Rows from block 2 of the decoder of a small image denoising autoencoder, named by matrix and row number. Rows with one number belong to one channel. Each number is 200 + 20 x the weight over its row's rms, rounded and kept within 0 to 999. All counts start at 0.
Before each channel's rows are labels from the 100 images, of 14848, where the channel reaches its highest value: "lies over" is the class under the peak. Only what is clearly more common there than usual is listed. The data: Sentinel-2 satellite tiles (TerraMesh). In brackets: how many of the 100, against the usual share in percent.
# convs0: first 3x3 conv (decoder.decb.0.0.convs.0.weight, 96x96x3x3, each kernel summed), inputs 48-95
# convs1: second 3x3 conv (decoder.decb.0.0.convs.1.weight, 96x96x3x3, transposed, each kernel summed), outputs 48-95

lies over: clouds (41 vs 2.7)
convs0.21,212,191,226,203,208,200,209,200,194,190,183,217,214,221,181,182,189,203,200,176,201,188,213,200,182,217,214,202,199,210,199,222,204,241,207,233,221,227,224,179,228,190,193,139,217,203,192,207
convs1.21,169,223,181,184,185,186,210,209,184,163,216,185,185,195,172,220,200,198,155,223,183,222,190,182,180,191,205,206,188,208,199,197,204,181,193,155,200,174,179,204,224,204,184,205,184,191,195,207

lies over: snow or ice (33 vs 14)
convs0.14,228,238,187,186,206,166,177,194,217,179,186,160,187,199,192,217,198,202,218,202,217,178,189,192,229,207,181,202,214,192,190,215,227,186,207,219,176,186,132,226,188,213,183,188,171,176,258,215
convs1.14,174,202,182,199,205,220,188,204,207,203,205,201,237,200,213,200,229,194,160,194,174,194,216,186,111,209,195,181,216,170,211,186,194,191,243,159,198,234,207,206,216,197,206,190,213,179,179,210

lies over: water (35 vs 10.9)
convs0.16,194,190,196,205,205,201,238,217,217,202,187,207,218,210,206,204,175,195,183,175,208,217,204,199,180,222,211,195,193,194,192,200,205,209,242,221,198,209,228,190,196,183,200,197,196,130,205,248
convs1.16,227,172,184,214,199,190,177,204,192,183,192,234,184,202,180,151,190,198,217,220,219,197,173,205,208,199,184,198,201,224,198,189,184,219,185,215,217,193,167,209,209,205,211,190,256,185,216,192

lies over: snow or ice (61 vs 14); clouds (28 vs 2.7)
convs0.60,199,167,231,204,194,184,194,217,215,192,206,213,266,195,193,210,188,196,226,210,179,184,193,197,190,199,186,194,192,244,181,220,176,186,196,208,217,182,205,167,203,190,193,215,195,221,170,213
convs1.60,207,190,185,193,226,205,210,197,210,221,189,189,146,207,205,174,211,202,187,162,185,195,209,206,178,190,211,183,224,163,232,180,201,176,213,179,170,156,192,243,174,185,201,187,177,234,208,211

lies over: snow or ice (34 vs 14)
convs0.66,198,199,226,219,184,207,199,205,206,200,195,163,225,183,218,223,188,163,187,171,208,186,221,219,213,215,217,207,211,174,203,234,173,223,259,217,206,213,182,150,185,207,195,203,208,185,191,215
convs1.66,190,200,190,194,211,202,197,199,194,181,221,212,156,195,191,169,198,219,214,203,167,186,185,211,159,204,212,192,159,222,200,207,216,193,164,187,186,215,207,230,233,180,171,187,222,171,179,204

lies over: trees (44 vs 20.3); snow or ice (35 vs 14)
convs0.30,196,205,201,197,207,199,195,173,183,206,193,225,196,225,195,216,265,159,233,209,243,203,204,184,165,192,195,200,206,220,196,203,220,214,227,170,174,213,211,223,206,216,196,154,194,232,193,185
convs1.30,189,183,199,198,191,203,212,178,176,197,216,191,189,200,207,147,195,202,175,158,147,195,188,200,191,193,228,234,190,197,198,182,212,172,209,195,192,222,174,193,181,180,170,221,194,229,183,224

lies over: snow or ice (64 vs 14)
convs0.86,213,212,163,239,213,232,162,180,201,187,189,188,179,215,182,185,179,188,222,240,220,192,204,198,226,162,193,215,198,197,208,218,189,213,178,215,206,215,208,246,224,173,213,203,201,246,218,183
convs1.86,211,209,225,213,200,174,188,218,190,214,198,177,198,229,227,170,179,211,183,149,206,206,206,201,200,233,195,173,185,199,164,196,218,183,208,217,152,181,220,178,171,208,196,209,170,204,224,207

lies over: snow or ice (62 vs 14)
convs0.57,197,182,200,206,195,232,175,174,194,183,175,209,190,241,195,225,182,186,201,196,209,219,214,207,208,153,181,197,225,190,207,222,165,174,193,193,186,206,219,248,170,212,211,184,199,243,193,215
convs1.57,203,189,189,233,183,175,170,201,205,210,191,188,232,202,195,150,207,211,229,185,177,186,205,209,187,232,189,205,179,227,183,203,206,177,202,216,174,216,195,144,208,162,184,185,209,207,180,200

lies over: snow or ice (62 vs 14)
convs0.62,173,164,206,197,185,189,188,208,219,146,197,219,231,204,214,203,179,187,192,215,195,209,193,196,200,236,220,208,226,201,179,185,236,253,196,200,226,208,226,193,182,205,195,217,206,184,185,238
convs1.62,229,213,166,177,215,158,210,182,201,186,190,214,166,213,169,184,193,226,207,209,194,174,181,188,203,186,211,203,178,212,205,229,186,232,193,191,221,176,162,199,190,192,187,171,221,207,198,194

lies over: clouds (41 vs 2.7)
convs0.75,195,147,208,190,184,188,214,195,237,202,206,178,207,193,229,160,189,209,192,203,152,157,208,202,216,217,213,197,195,207,181,198,229,217,205,220,212,216,233,172,213,206,186,233,242,172,201,216
convs1.75,181,223,203,221,208,204,212,190,201,221,197,214,216,186,195,262,217,173,190,192,202,222,211,196,167,217,206,191,211,192,230,209,200,175,216,198,184,184,229,230,197,205,200,224,189,208,195,209

lies over: snow or ice (47 vs 14)
convs0.74,215,275,204,209,215,197,214,188,214,184,195,199,231,185,196,201,201,183,225,214,206,196,176,194,214,197,208,215,211,193,221,217,221,190,225,215,170,225,191,173,207,184,197,190,263,164,178,198
convs1.74,199,202,184,179,202,222,205,203,186,202,205,189,145,186,195,177,189,218,191,188,185,215,231,197,202,196,207,215,162,216,167,174,216,213,149,186,210,223,216,236,226,193,202,188,187,205,185,194

lies over: snow or ice (53 vs 14)
convs0.22,206,164,216,206,195,171,180,227,196,196,197,198,221,178,172,177,164,204,195,201,153,206,185,192,224,239,209,235,212,205,214,197,216,220,185,199,210,183,199,202,185,204,182,204,217,182,178,212
convs1.22,187,207,180,191,188,193,202,193,164,173,183,212,208,208,177,222,220,182,206,207,199,206,213,193,187,177,206,199,212,254,202,218,228,184,204,172,195,196,200,183,180,195,189,193,173,206,186,189

lies over: clouds (69 vs 2.7)
convs0.82,201,198,221,189,196,200,214,193,187,181,205,207,215,182,169,183,164,169,175,189,180,186,206,248,181,221,210,207,202,216,219,170,170,242,202,218,222,246,215,196,213,200,213,164,249,151,205,188
convs1.82,175,255,193,193,173,213,176,183,200,221,193,180,200,218,223,222,215,196,183,187,192,203,193,183,162,234,197,200,214,214,217,225,210,183,223,214,229,189,183,198,196,192,177,207,184,210,200,206

lies over: snow or ice (51 vs 14); water (27 vs 10.9)
convs0.34,205,194,208,178,213,182,230,209,194,206,199,229,199,189,196,201,191,208,180,199,181,193,215,219,209,212,193,194,181,204,218,229,215,196,183,183,166,196,210,187,245,194,190,215,202,195,165,228
convs1.34,230,160,200,202,199,198,211,197,200,200,182,202,186,198,189,209,197,199,230,199,211,221,156,208,162,213,202,189,237,209,213,188,189,190,210,216,178,181,206,198,208,226,198,218,162,219,209,185

lies over: trees (50 vs 20.3)
convs0.68,174,131,207,190,188,199,203,207,189,201,214,201,194,218,192,170,165,180,155,193,184,239,229,217,200,214,222,199,203,196,201,206,192,213,172,205,226,197,206,184,187,214,208,190,207,203,220,228
convs1.68,209,235,207,205,189,198,229,218,230,206,180,212,220,201,203,227,197,196,226,207,168,184,176,206,201,226,228,227,212,187,211,239,210,221,222,210,218,231,214,217,206,183,236,213,240,187,204,190

lies over: snow or ice (36 vs 14)
convs0.89,200,210,200,208,200,218,213,210,202,181,211,209,257,178,210,238,222,235,208,193,203,185,180,193,209,198,211,193,191,244,203,217,205,181,204,216,175,182,176,210,240,225,184,215,191,226,200,198
convs1.89,176,219,244,195,218,213,199,212,234,234,192,176,192,200,208,185,210,211,211,186,199,220,231,181,186,173,204,193,166,187,167,184,184,182,173,221,205,200,214,165,188,193,204,209,183,211,210,211

lies over: snow or ice (84 vs 14)
convs0.38,186,257,209,213,203,193,183,203,172,190,196,207,206,186,189,193,195,189,152,188,178,219,230,181,191,184,200,201,189,207,220,205,186,205,205,205,211,212,202,184,197,185,205,151,199,208,228,240
convs1.38,201,209,177,186,200,211,183,188,185,219,207,207,196,216,218,199,207,231,224,213,231,166,167,186,200,212,220,212,237,203,221,225,172,207,207,207,189,208,227,238,211,204,203,206,216,206,204,191

lies over: snow or ice (55 vs 14)
convs0.45,216,212,176,192,202,182,205,187,196,194,202,198,172,204,218,205,232,202,218,178,221,210,201,194,166,199,216,209,197,178,213,221,201,200,203,211,221,210,263,183,215,197,188,227,226,151,185,226
convs1.45,222,173,217,211,216,196,161,194,198,180,218,227,196,196,205,148,185,205,205,207,196,190,202,234,230,167,210,196,213,191,200,188,189,225,209,204,192,214,152,206,186,198,203,177,206,215,236,167

lies over: water (50 vs 10.9)
convs0.59,222,207,216,191,202,192,217,212,193,219,225,224,219,207,194,208,226,210,187,172,188,181,185,216,177,223,190,211,205,211,228,219,199,231,180,173,221,205,204,188,200,207,158,180,225,187,142,222
convs1.59,207,173,200,173,201,191,202,224,206,187,189,200,155,194,195,207,174,189,231,204,175,189,185,188,213,176,182,198,185,203,191,191,205,193,227,226,189,198,181,164,188,228,216,187,172,209,229,206

lies over: snow or ice (47 vs 14)
convs0.7,207,200,184,174,217,210,214,191,207,217,198,213,194,188,213,194,251,186,202,184,206,173,195,178,153,237,238,217,170,198,207,214,199,155,248,212,210,235,183,179,198,168,196,225,181,185,233,163
convs1.7,175,226,227,233,225,216,190,207,172,199,168,220,222,189,200,220,167,202,180,215,159,174,223,209,229,184,200,194,201,188,217,224,204,225,168,175,186,179,216,195,193,228,211,207,256,186,196,190

lies over: clouds (71 vs 2.7)
convs0.48,199,165,193,234,187,161,193,179,218,179,193,208,213,203,264,181,202,169,206,173,185,197,186,201,187,183,186,217,221,203,201,222,178,218,173,160,233,240,248,224,201,196,188,166,199,169,197,195
convs1.48,184,218,153,211,188,209,199,201,204,209,242,201,202,217,184,208,231,184,162,177,177,212,183,182,134,213,207,206,215,210,206,173,209,162,220,224,199,185,141,212,220,199,184,193,153,195,213,200

lies over: snow or ice (53 vs 14)
convs0.55,203,227,177,209,229,227,181,204,211,203,211,219,187,204,184,189,206,228,197,158,215,193,195,195,156,235,191,208,184,215,209,194,198,209,196,224,172,229,206,219,229,183,216,162,182,168,219,213
convs1.55,157,231,196,205,168,211,196,193,177,163,209,187,220,183,194,233,222,180,171,246,168,195,222,202,190,183,219,216,219,216,208,209,225,174,213,168,212,216,178,180,214,213,191,208,209,179,173,197

lies over: snow or ice (33 vs 14)
convs0.50,182,191,227,192,202,168,188,198,189,190,180,215,241,204,206,195,202,213,197,228,204,192,166,180,164,166,210,200,187,215,195,221,207,144,224,166,158,216,183,190,239,200,192,169,200,212,192,203
convs1.50,202,182,185,203,230,191,198,196,224,196,197,181,170,206,173,160,192,183,213,197,219,187,210,205,222,189,207,201,202,205,169,163,210,203,147,219,202,216,198,171,193,203,205,180,256,197,202,191

lies over: clouds (43 vs 2.7); snow or ice (39 vs 14)
convs0.25,195,205,219,206,215,180,185,209,213,211,208,198,211,204,217,184,187,190,172,183,185,182,203,211,172,216,216,214,189,181,203,218,154,246,215,214,214,215,206,170,167,187,235,202,228,125,186,210
convs1.25,186,198,167,212,208,205,199,189,199,192,170,203,212,223,176,176,191,227,205,237,215,173,201,203,182,181,195,205,211,204,199,179,190,198,212,176,226,165,164,208,195,191,191,179,216,212,205,200

lies over: water (33 vs 10.9)
convs0.28,190,207,191,162,191,237,245,191,194,249,188,195,195,236,178,202,136,192,182,177,209,195,232,242,181,197,190,209,178,206,208,216,216,200,182,192,206,196,197,197,206,188,212,203,194,153,217,211
convs1.28,211,192,215,221,249,170,173,221,224,201,210,224,198,190,224,176,179,239,211,217,144,201,207,190,176,213,203,187,176,207,206,214,199,209,214,194,205,162,238,182,205,225,204,196,212,213,211,190

lies over: snow or ice (91 vs 14)
convs0.41,191,226,173,178,211,206,191,197,204,230,187,207,169,221,193,210,206,223,205,190,226,178,219,198,182,215,179,190,213,174,186,203,221,180,239,176,169,210,205,233,219,202,223,190,146,232,205,245
convs1.41,190,189,205,214,190,196,217,214,213,199,215,217,236,178,222,199,169,179,213,201,179,171,184,210,243,191,215,207,193,165,181,232,198,192,208,231,236,181,191,177,186,195,195,193,251,185,184,202

lies over: snow or ice (64 vs 14)
convs0.72,175,195,198,216,201,188,169,185,188,184,183,182,205,207,199,187,196,189,220,207,226,242,183,182,183,172,207,225,219,214,174,193,218,172,209,178,236,195,229,202,171,186,206,193,197,215,213,206
convs1.72,229,211,202,233,223,200,264,187,199,249,204,199,198,204,180,213,192,195,184,219,198,183,198,213,186,225,204,168,210,185,199,195,186,192,207,217,152,227,217,210,221,219,204,199,246,192,204,200

lies over: snow or ice (71 vs 14)
convs0.23,208,208,172,190,238,190,186,216,222,219,231,201,180,190,195,197,164,207,181,186,206,178,201,183,194,186,196,225,195,191,218,241,186,167,219,187,191,241,171,204,208,188,230,229,183,210,191,176
convs1.23,186,183,233,190,183,203,205,224,220,220,174,201,227,218,209,188,182,182,215,203,203,190,226,215,213,230,215,192,207,176,171,221,193,258,204,200,225,198,228,197,214,205,167,184,266,194,192,220

lies over: snow or ice (35 vs 14)
convs0.18,233,224,204,186,164,218,223,161,233,223,210,209,201,228,187,201,174,200,194,198,188,207,204,202,211,192,206,194,171,204,209,210,213,195,179,221,193,189,149,245,219,202,189,237,189,214,234,190
convs1.18,182,171,202,214,188,213,131,221,185,163,204,229,180,191,175,152,197,223,218,239,187,180,223,219,189,161,195,201,220,227,203,199,192,196,199,184,204,203,203,172,187,219,194,186,213,198,184,178