A small image denoising autoencoder, trained from scratch.
Data: trained on Sentinel-2 satellite tiles (TerraMesh), 63.0 epochs.
Rows from block 2 of the encoder of a small image denoising autoencoder, named by matrix and row number. Each number is 200 + 40 x the weight over its row's rms, rounded and kept within 0 to 999. All counts start at 0.
After each channel's rows are labels from the 100 images, of 14848, where the channel reaches its highest value: "top examples" is what is common among them. Only what is clearly more common there than usual is listed. The data: Sentinel-2 satellite tiles (TerraMesh).
# pw: pointwise conv (encoder.blocks.2.pw.weight, 320x320x1x1), inputs 0-79

pw.295,189,184,180,191,136,124,193,270,160,193,174,150,191,210,250,270,180,87,185,242,217,240,210,128,129,175,167,235,226,161,229,198,132,197,156,257,219,114,247,268,225,198,150,237,203,201,270,204,151,205,276,153,191,250,214,150,293,163,248,197,216,188,200,184,224,147,128,140,194,207,215,209,258,172,228,178,212,220,223,200
top examples: water; main land cover: water

pw.206,266,193,181,218,152,204,193,230,206,198,195,198,209,129,202,312,192,180,180,164,211,196,183,153,201,220,164,261,240,239,139,249,77,159,188,200,247,194,213,206,221,208,241,230,222,171,202,200,214,227,218,167,236,189,173,190,218,218,210,126,265,300,175,142,222,232,145,253,138,192,305,175,225,166,206,135,212,155,213,184
top examples: flooded vegetation

pw.256,132,238,211,245,246,191,189,214,208,250,199,175,250,188,133,139,209,204,225,200,235,160,162,189,203,257,188,226,191,189,204,163,219,129,187,164,267,134,198,150,194,218,182,213,244,160,191,239,254,264,204,252,144,187,233,174,211,241,204,184,220,206,204,169,163,260,148,218,172,152,206,230,240,219,266,224,209,233,224,201
top examples: clouds

pw.259,206,203,226,132,204,158,205,298,212,211,142,223,223,193,180,163,250,216,203,224,192,179,137,223,187,145,186,135,225,246,181,182,211,188,197,215,146,190,194,211,264,186,131,204,102,240,194,218,208,218,213,249,158,138,219,178,180,182,259,181,174,177,189,210,174,199,174,173,213,213,189,190,233,193,190,273,244,191,227,257
top examples: clouds

pw.186,178,211,186,198,202,148,192,212,247,175,203,177,237,184,209,228,209,300,197,204,164,208,148,144,258,192,200,186,232,208,202,228,260,145,229,170,165,246,209,138,165,166,230,360,196,132,246,354,153,188,193,155,180,150,146,256,202,283,203,198,186,133,221,183,227,164,150,215,205,129,193,177,217,247,147,240,205,180,165,255
top examples: clouds

pw.189,283,176,148,232,273,228,225,197,163,199,226,194,237,202,239,245,194,190,188,252,149,235,134,207,251,225,166,196,220,202,286,266,220,117,194,142,191,220,171,213,160,271,184,158,223,246,206,181,179,138,201,237,194,241,207,288,172,181,188,154,297,230,210,241,158,218,119,163,282,273,189,71,249,278,173,214,165,202,237,173
top examples: clouds

pw.242,183,162,158,241,262,181,154,269,211,243,178,170,209,168,135,252,205,281,170,257,230,127,179,271,169,245,188,245,196,210,216,224,239,101,226,185,197,293,198,182,188,230,196,126,140,157,274,254,246,261,256,200,185,158,188,249,195,207,228,252,228,155,192,188,261,160,195,198,160,200,250,207,226,202,228,239,217,172,154,303
top examples: clouds; flooded vegetation

pw.289,225,212,189,176,197,246,269,234,187,214,195,153,103,120,152,171,190,148,161,226,159,225,152,152,226,314,182,153,226,203,215,238,248,112,173,203,162,219,216,199,164,192,201,147,189,243,145,225,204,292,211,225,157,175,156,201,181,228,224,158,247,147,255,114,176,271,196,177,255,130,222,173,252,180,205,149,212,202,222,215
top examples: clouds

pw.73,230,206,204,230,178,265,191,201,219,214,221,152,107,155,213,157,201,190,168,216,200,298,254,220,148,205,349,275,163,198,211,189,230,155,263,181,283,266,230,225,253,195,181,100,272,186,229,142,250,244,209,190,291,244,257,162,220,190,217,212,145,216,219,210,252,199,234,148,160,176,255,206,172,203,141,205,218,150,221,134
top examples: water; main land cover: water

pw.307,165,159,162,189,202,138,187,216,225,157,198,180,304,176,129,226,184,164,211,175,130,261,206,180,137,233,224,235,188,206,168,245,124,183,195,217,198,162,244,199,183,186,163,270,122,234,174,242,194,193,224,129,234,239,221,216,201,235,196,226,205,244,175,147,185,176,177,109,157,201,241,205,166,152,199,144,203,307,228,237
top examples: snow or ice; clouds; main land cover: snow or ice

pw.24,215,154,214,222,101,273,233,227,251,176,152,211,186,210,258,142,209,155,230,232,155,248,141,201,174,253,205,130,205,249,276,256,216,158,169,281,171,159,193,180,220,160,167,135,184,173,204,183,267,226,219,235,242,201,228,216,196,176,196,219,230,151,253,159,166,191,213,172,147,119,155,163,289,128,250,203,257,177,237,241
top examples: clouds; main land cover: water

pw.134,110,190,227,223,33,170,226,237,190,247,295,202,113,137,211,282,182,164,227,166,164,227,251,157,205,245,198,251,211,209,230,209,213,202,98,255,165,137,234,199,159,196,204,276,172,198,155,242,250,243,222,132,211,221,228,179,205,190,271,235,239,149,197,227,219,219,188,225,155,167,186,178,251,170,181,285,193,176,237,192
top examples: clouds; snow or ice; main land cover: snow or ice

pw.250,217,107,143,150,143,254,189,206,211,247,220,157,218,189,275,238,216,246,291,200,225,225,204,180,241,181,223,214,230,206,273,236,220,189,197,188,223,167,199,195,206,215,167,225,158,146,167,280,192,91,231,171,181,240,197,180,184,166,211,185,174,191,210,277,250,143,151,163,111,237,187,162,251,168,273,189,193,226,232,211
top examples: snow or ice; main land cover: snow or ice

pw.133,208,173,223,282,115,207,234,185,175,238,178,182,206,203,156,229,259,190,250,214,262,284,245,143,177,168,217,186,190,210,249,195,174,274,192,123,213,241,214,235,274,92,248,123,188,242,228,173,289,138,201,222,144,119,228,239,215,164,189,205,254,186,159,192,149,131,142,129,253,252,241,181,250,207,134,193,175,222,201,182
top examples: water; main land cover: water

pw.155,203,172,243,176,211,181,262,182,202,323,172,164,189,148,214,98,198,170,155,135,190,193,243,258,222,264,176,199,217,224,211,286,182,142,220,255,150,198,193,192,148,266,143,166,256,172,201,165,222,182,248,88,191,240,232,184,168,185,184,257,233,140,187,181,178,193,194,240,193,217,198,214,182,180,234,178,179,258,244,263
top examples: clouds; snow or ice

pw.185,178,180,213,160,172,187,223,261,179,182,224,174,188,153,151,144,172,181,181,185,217,220,81,251,239,298,173,147,209,198,206,285,261,81,170,249,186,224,215,232,213,208,141,152,193,222,226,236,188,221,243,197,204,218,227,227,180,212,211,249,237,79,235,219,180,231,151,162,206,259,225,151,279,205,182,194,159,176,261,214
top examples: crops; main land cover: crops

pw.71,211,162,194,188,251,188,215,211,111,205,177,141,151,285,200,232,137,171,214,195,102,202,170,180,222,256,162,226,189,206,172,285,181,135,309,176,173,243,170,262,106,241,195,206,218,213,210,191,172,221,157,200,205,214,225,200,99,295,191,197,227,190,206,232,201,180,201,145,193,273,249,168,192,196,142,101,188,210,167,234
top examples: snow or ice; main land cover: snow or ice

pw.165,162,201,180,214,265,174,243,233,154,152,186,211,151,201,169,222,235,120,229,226,130,181,183,178,215,212,159,163,174,226,220,223,236,210,166,199,157,158,202,140,205,165,162,119,168,208,224,190,246,242,201,205,196,242,218,245,196,145,251,225,273,169,190,204,166,172,172,191,234,171,193,231,226,135,196,163,143,207,193,222
top examples: clouds; snow or ice