{"dataset": "Sentinel-2 satellite tiles (TerraMesh)", "encoder_arch": "convmixer", "beta1": 0.95, "max_precond_dim": 1536}
Rows from block 6 of the encoder of a small image denoising autoencoder, named by matrix and row number. Each number is 128 + 32 x the weight over its row's rms, rounded and kept within 0 to 255. All counts start at 0.
After each channel's rows are labels from the 100 images, of 14848, where the channel reaches its highest value: "strongest on" is what is common among them. Only what is clearly more common there than usual is listed. The data: Sentinel-2 satellite tiles (TerraMesh).
# pw: pointwise conv (encoder.blocks.6.pw.weight, 320x320x1x1), inputs 240-319

pw.121 [141 131  96 103 105 149 128  79 152 160  59  71 158 134 102  82 173 152 105 148  92 161 154 171 160 110 126 162 104 193 165 109 133 104 103 169 140 133 169 174 165 128 113 193 114 121 123 114 197 119 164 130 121 145 184  94 101 109 163 111 122  83 152 109 122  99 146 102 109 133 121 120 154 129 169 129 221 118  55  94]
strongest on: water; main land cover: water

pw.106 [136 106 121 105 126  72 144  97  92 150 122 150 155 137  61 131 101 108 121 149 150 124 149 123 146 132  62  86 149 153 123 113 123 112 129 146  93  98 134 164 153 151 155 182 129  78  34 192 118 139  42 140 129 187  93 158 154 169 116  92 109 146  73 143 152 108  82  67 134 138 105 120 119  97  58  76  95 155 101 157]
strongest on: water; main land cover: water

pw.155 [168 126 144 112 145 129  86 122 166 172 130 106 120 129  96 130 129 178 119 130 183 165  94 113  27 128 106 120 130 112 121 126  88 113  95 143 127 141 136 175 165 113 154 147  93  80  99 123 100 127 157 156  99 185 144 143 110 121 126  78 170 101  78  90 132  94 172 154  70 169  96 152 156 119 136 167 122 112 134 105]
strongest on: main land cover: bare ground

pw.137 [132 149 131 145  96 158 144 121  99 155 106 117 140 123 144  96 112 158 111 149 121 147 143 129 157 155 130 183 156  52 168 119 114 135 100 143 102 189 125 153 151  95 137 133 170  83 111 112 135 157 115  87  69 142 104 196  95 105 144  95 123 131 117 135 130  65 135 184 134 139 114 119 138 140 123 155 159 152 118 161]
strongest on: main land cover: trees; clouds; main land cover: water

pw.219 [105 108 123 103 182 129 116 171 133  75 104  92 124 255 143 105  91 120 145 107 124 129 111 154  85 122 106 134 109  63  95 167 163 127 107 143  96 185  84 135 136 128 132 126 161 111  96 139 164 101 114 120 138 176 152 134 133 124 134 145 148 114 121 180 129  97 152 146 149 100 149 114 126 127 220 154  82 144 124 143]
strongest on: snow or ice; main land cover: snow or ice

pw.295 [125 255 141 119 100 123 108 127 129 136 116  98  93 123 158  67 144 132  93 133 147 143 184 135 102 110  94 145 154  60 176 112 132 140 121 143 141 138  93 120 131 112 138 160  96  92 101 177  80 111 131 100 118 111 131 173 148 150 130 114 125 113 137 135  75  92  80 137 126  91 117 127 137 124  83 128 103 163 154 142]
strongest on: snow or ice; main land cover: snow or ice

pw.301 [153 109 121 108 115 128 111 101 127 226 120 133 160 120 134 104  55  86 140 114 110 121 100 166 164 140 134 157 131 141  94 130 172 158  95  80 124 109 100 173 142  39 168 111 153 121 245 141 144 104 178 168 144 137 136 153 132 147 188 126 124  88 134 169 146 107 146 149 132  93 192 127 128 119 142 116  80 105 116 106]
strongest on: snow or ice; main land cover: snow or ice

pw.162 [132 107 123 121  93 111  94 149 131 138 148 164 163 176 169 106 141 163 137  87 115 158 149 132 144  48 102 163  93  34 185 143 123 145 163 188 121 173  92 118 168  99 137 136 113 113 124 115  84 155 110 221 137 185  92 150 141 145  88 133 127 145  43 155 104 121 147  81 133  71  76  79 147 126  84 165 155 135 122 164]
strongest on: snow or ice; main land cover: snow or ice

pw.195 [126 135  82 138 121 171 149 145  97 146 131  94  91 135 131 116 104  97 115 141 167 101  95 132 123 176  89 109  89  77 128 125 138 170 139 136 146 133 122 131 187 151 113  92 160  55  86 112 106 114 107  76  79 129 166 132  78 128  87 165 109 194  82 181 180  65 157 162 130  94 142  98 121 158 126 100 138 195 108 177]
strongest on: water; main land cover: water

pw.270 [ 98 132 134 152 138 147 129 111 152 112 111 129 159 108 134 181  80 209 115 145  91 128 181 130 109 145 116 122 155 198 158 133 102 111 175 121  44 120 200 138  84 146 138 140 130 101 125 128 106  82 120 172 149 166 124 127 146 129 179 173 128 195 149 100 166 120 129 113 111 140 122  67 106 113 143 162 135 100  87 168]
strongest on: water; main land cover: water

pw.303 [ 70 153 166 167  97 149 117 112 153 111 131 100 101 204 191  76 115 140  87 146 117 183 170  95 115 150 147 136 155  17 110 111 162 151  84 127 200 129  94 118 163  70 146 113 124 106 157 107 208 183 142 150 126 143 183 120 150 130 143 133 138 111 126 108  73 147 232  98  91 114  82  81 162 193 137 149 111 160 111 167]
strongest on: main land cover: water

pw.188 [128 118 144 123  70 109 170 123  82 133 132 126 192  97 169 104 119 151 165 125 161 139  81 120 138 107  88 148 148  80 157 130 148 140 122  76  82 133 136 181 111 130  72  75 141  83  95 113  84  89 134  97 178 127 210 144  89 157  94 133 135 113 141 128 113 106 115 115 158 152 128 119 124 152 162 184  91 134 105 130]
strongest on: clouds; snow or ice; main land cover: snow or ice

pw.122 [ 96 199 128 137 176 100 127 193 121 131 207  89 109  90 150 128 120  94 107 172 129 143  94  75 106 126 124 152 153  99 148 170  46 122 112 115  98 135  80 115 162 187 149 119 117 125 122 118 127  84 164 153  63 118 185 157 132 100 128  64 140 120  78 120 117 128 130 107  97 126 136 111 103  99 197 124  93 132 111 158]
strongest on: clouds

pw.267 [119 176 143 179  92 182 109 114 159 154 156 131 156 255 172 106 161 144  83 200 121 137 119  95  73  94 132 102 119  47 134 102 122 142 141 144  85 118  99 122 146 100 120 136 144 113 229 134 127 123 211 135 135 128 119 105  77 158  76 108 158  85 112 114  86 101 169 145 101 100 160 118 146  81  71 125 108 167 121 148]
strongest on: clouds

pw.58 [165 102 177 164 135 147 166  93  99  95 145 125 114 110 192 149 195 137 100  73 159 144 158 171  90  97 127 159 136  82 165 157 160 134 145 158 186  88 127 167 163 107 122 114 110  98 133 138 103 156 126 111 126 184 157 201 141 124  83 150 110 123 149 133 162 150 155 163 143  91 123  96 110 107 120 165 126 156 150 136]
strongest on: snow or ice; main land cover: snow or ice

pw.29 [141 163 115 124 120  71  64 176 136 129 150  93  89 173 123  81  95 207  96 132 168 133 148  89 124 162 103 144 104  71 129 139  92 122 128 123 117 140 100 147 153  71 104 147 131 184 124 137 133 105 151 131 122 150 163 126 123 171  96 136 126 211 140 118 112  71  81 191 107 114 106 166 106 149 132 181  58 132 214 195]
strongest on: crops; main land cover: crops

pw.41 [ 83 209 109 114 125 157 125 174 149 125  65 112 104 157 138  63  87 139  95 167 113 140 152 101 128 123 107 124 130 105 116 127 132 128  95 175  87 172 135 149 112 116  94 126 157 105  92 143  95 240 172  99 126 151 111 134 160  94 128 165 131 151 132 100  56 106 148 137 114  61 107  96 116 144 178 158 173 156  90 142]
strongest on: snow or ice

pw.44 [133 100 130 149 137  80 110  57 127 114  96 142 140 160 177 130 145 152 228 163  81 209 160 178 144 154 170 130 180 123 107  86 184 139 154 163 116 121 123 151 128  93 113 105  82 170 145 162 178 163 127 140 103 122 136 188 119 125 204 139 113 132  77 126 112 113 139 145  90 192 104 142 128 146 151  69 176 109 136 123]
strongest on: water; main land cover: water

pw.138 [105 113 112 131 209 126 110 146 114 115 152 121 114 170 142 122  95 154 196 120 218 150 131  96 120 195 106 137 119  97 141 157  99 123 134 124 116 159 100 157 106 122 124 131 106 135  91  96 135  99 238 123  98 131 100 159 133 156  91  93 128 123  89  90 135 119 125 187  84 113 122  91 146  77 183 129 105 182  69 118]
strongest on: clouds; snow or ice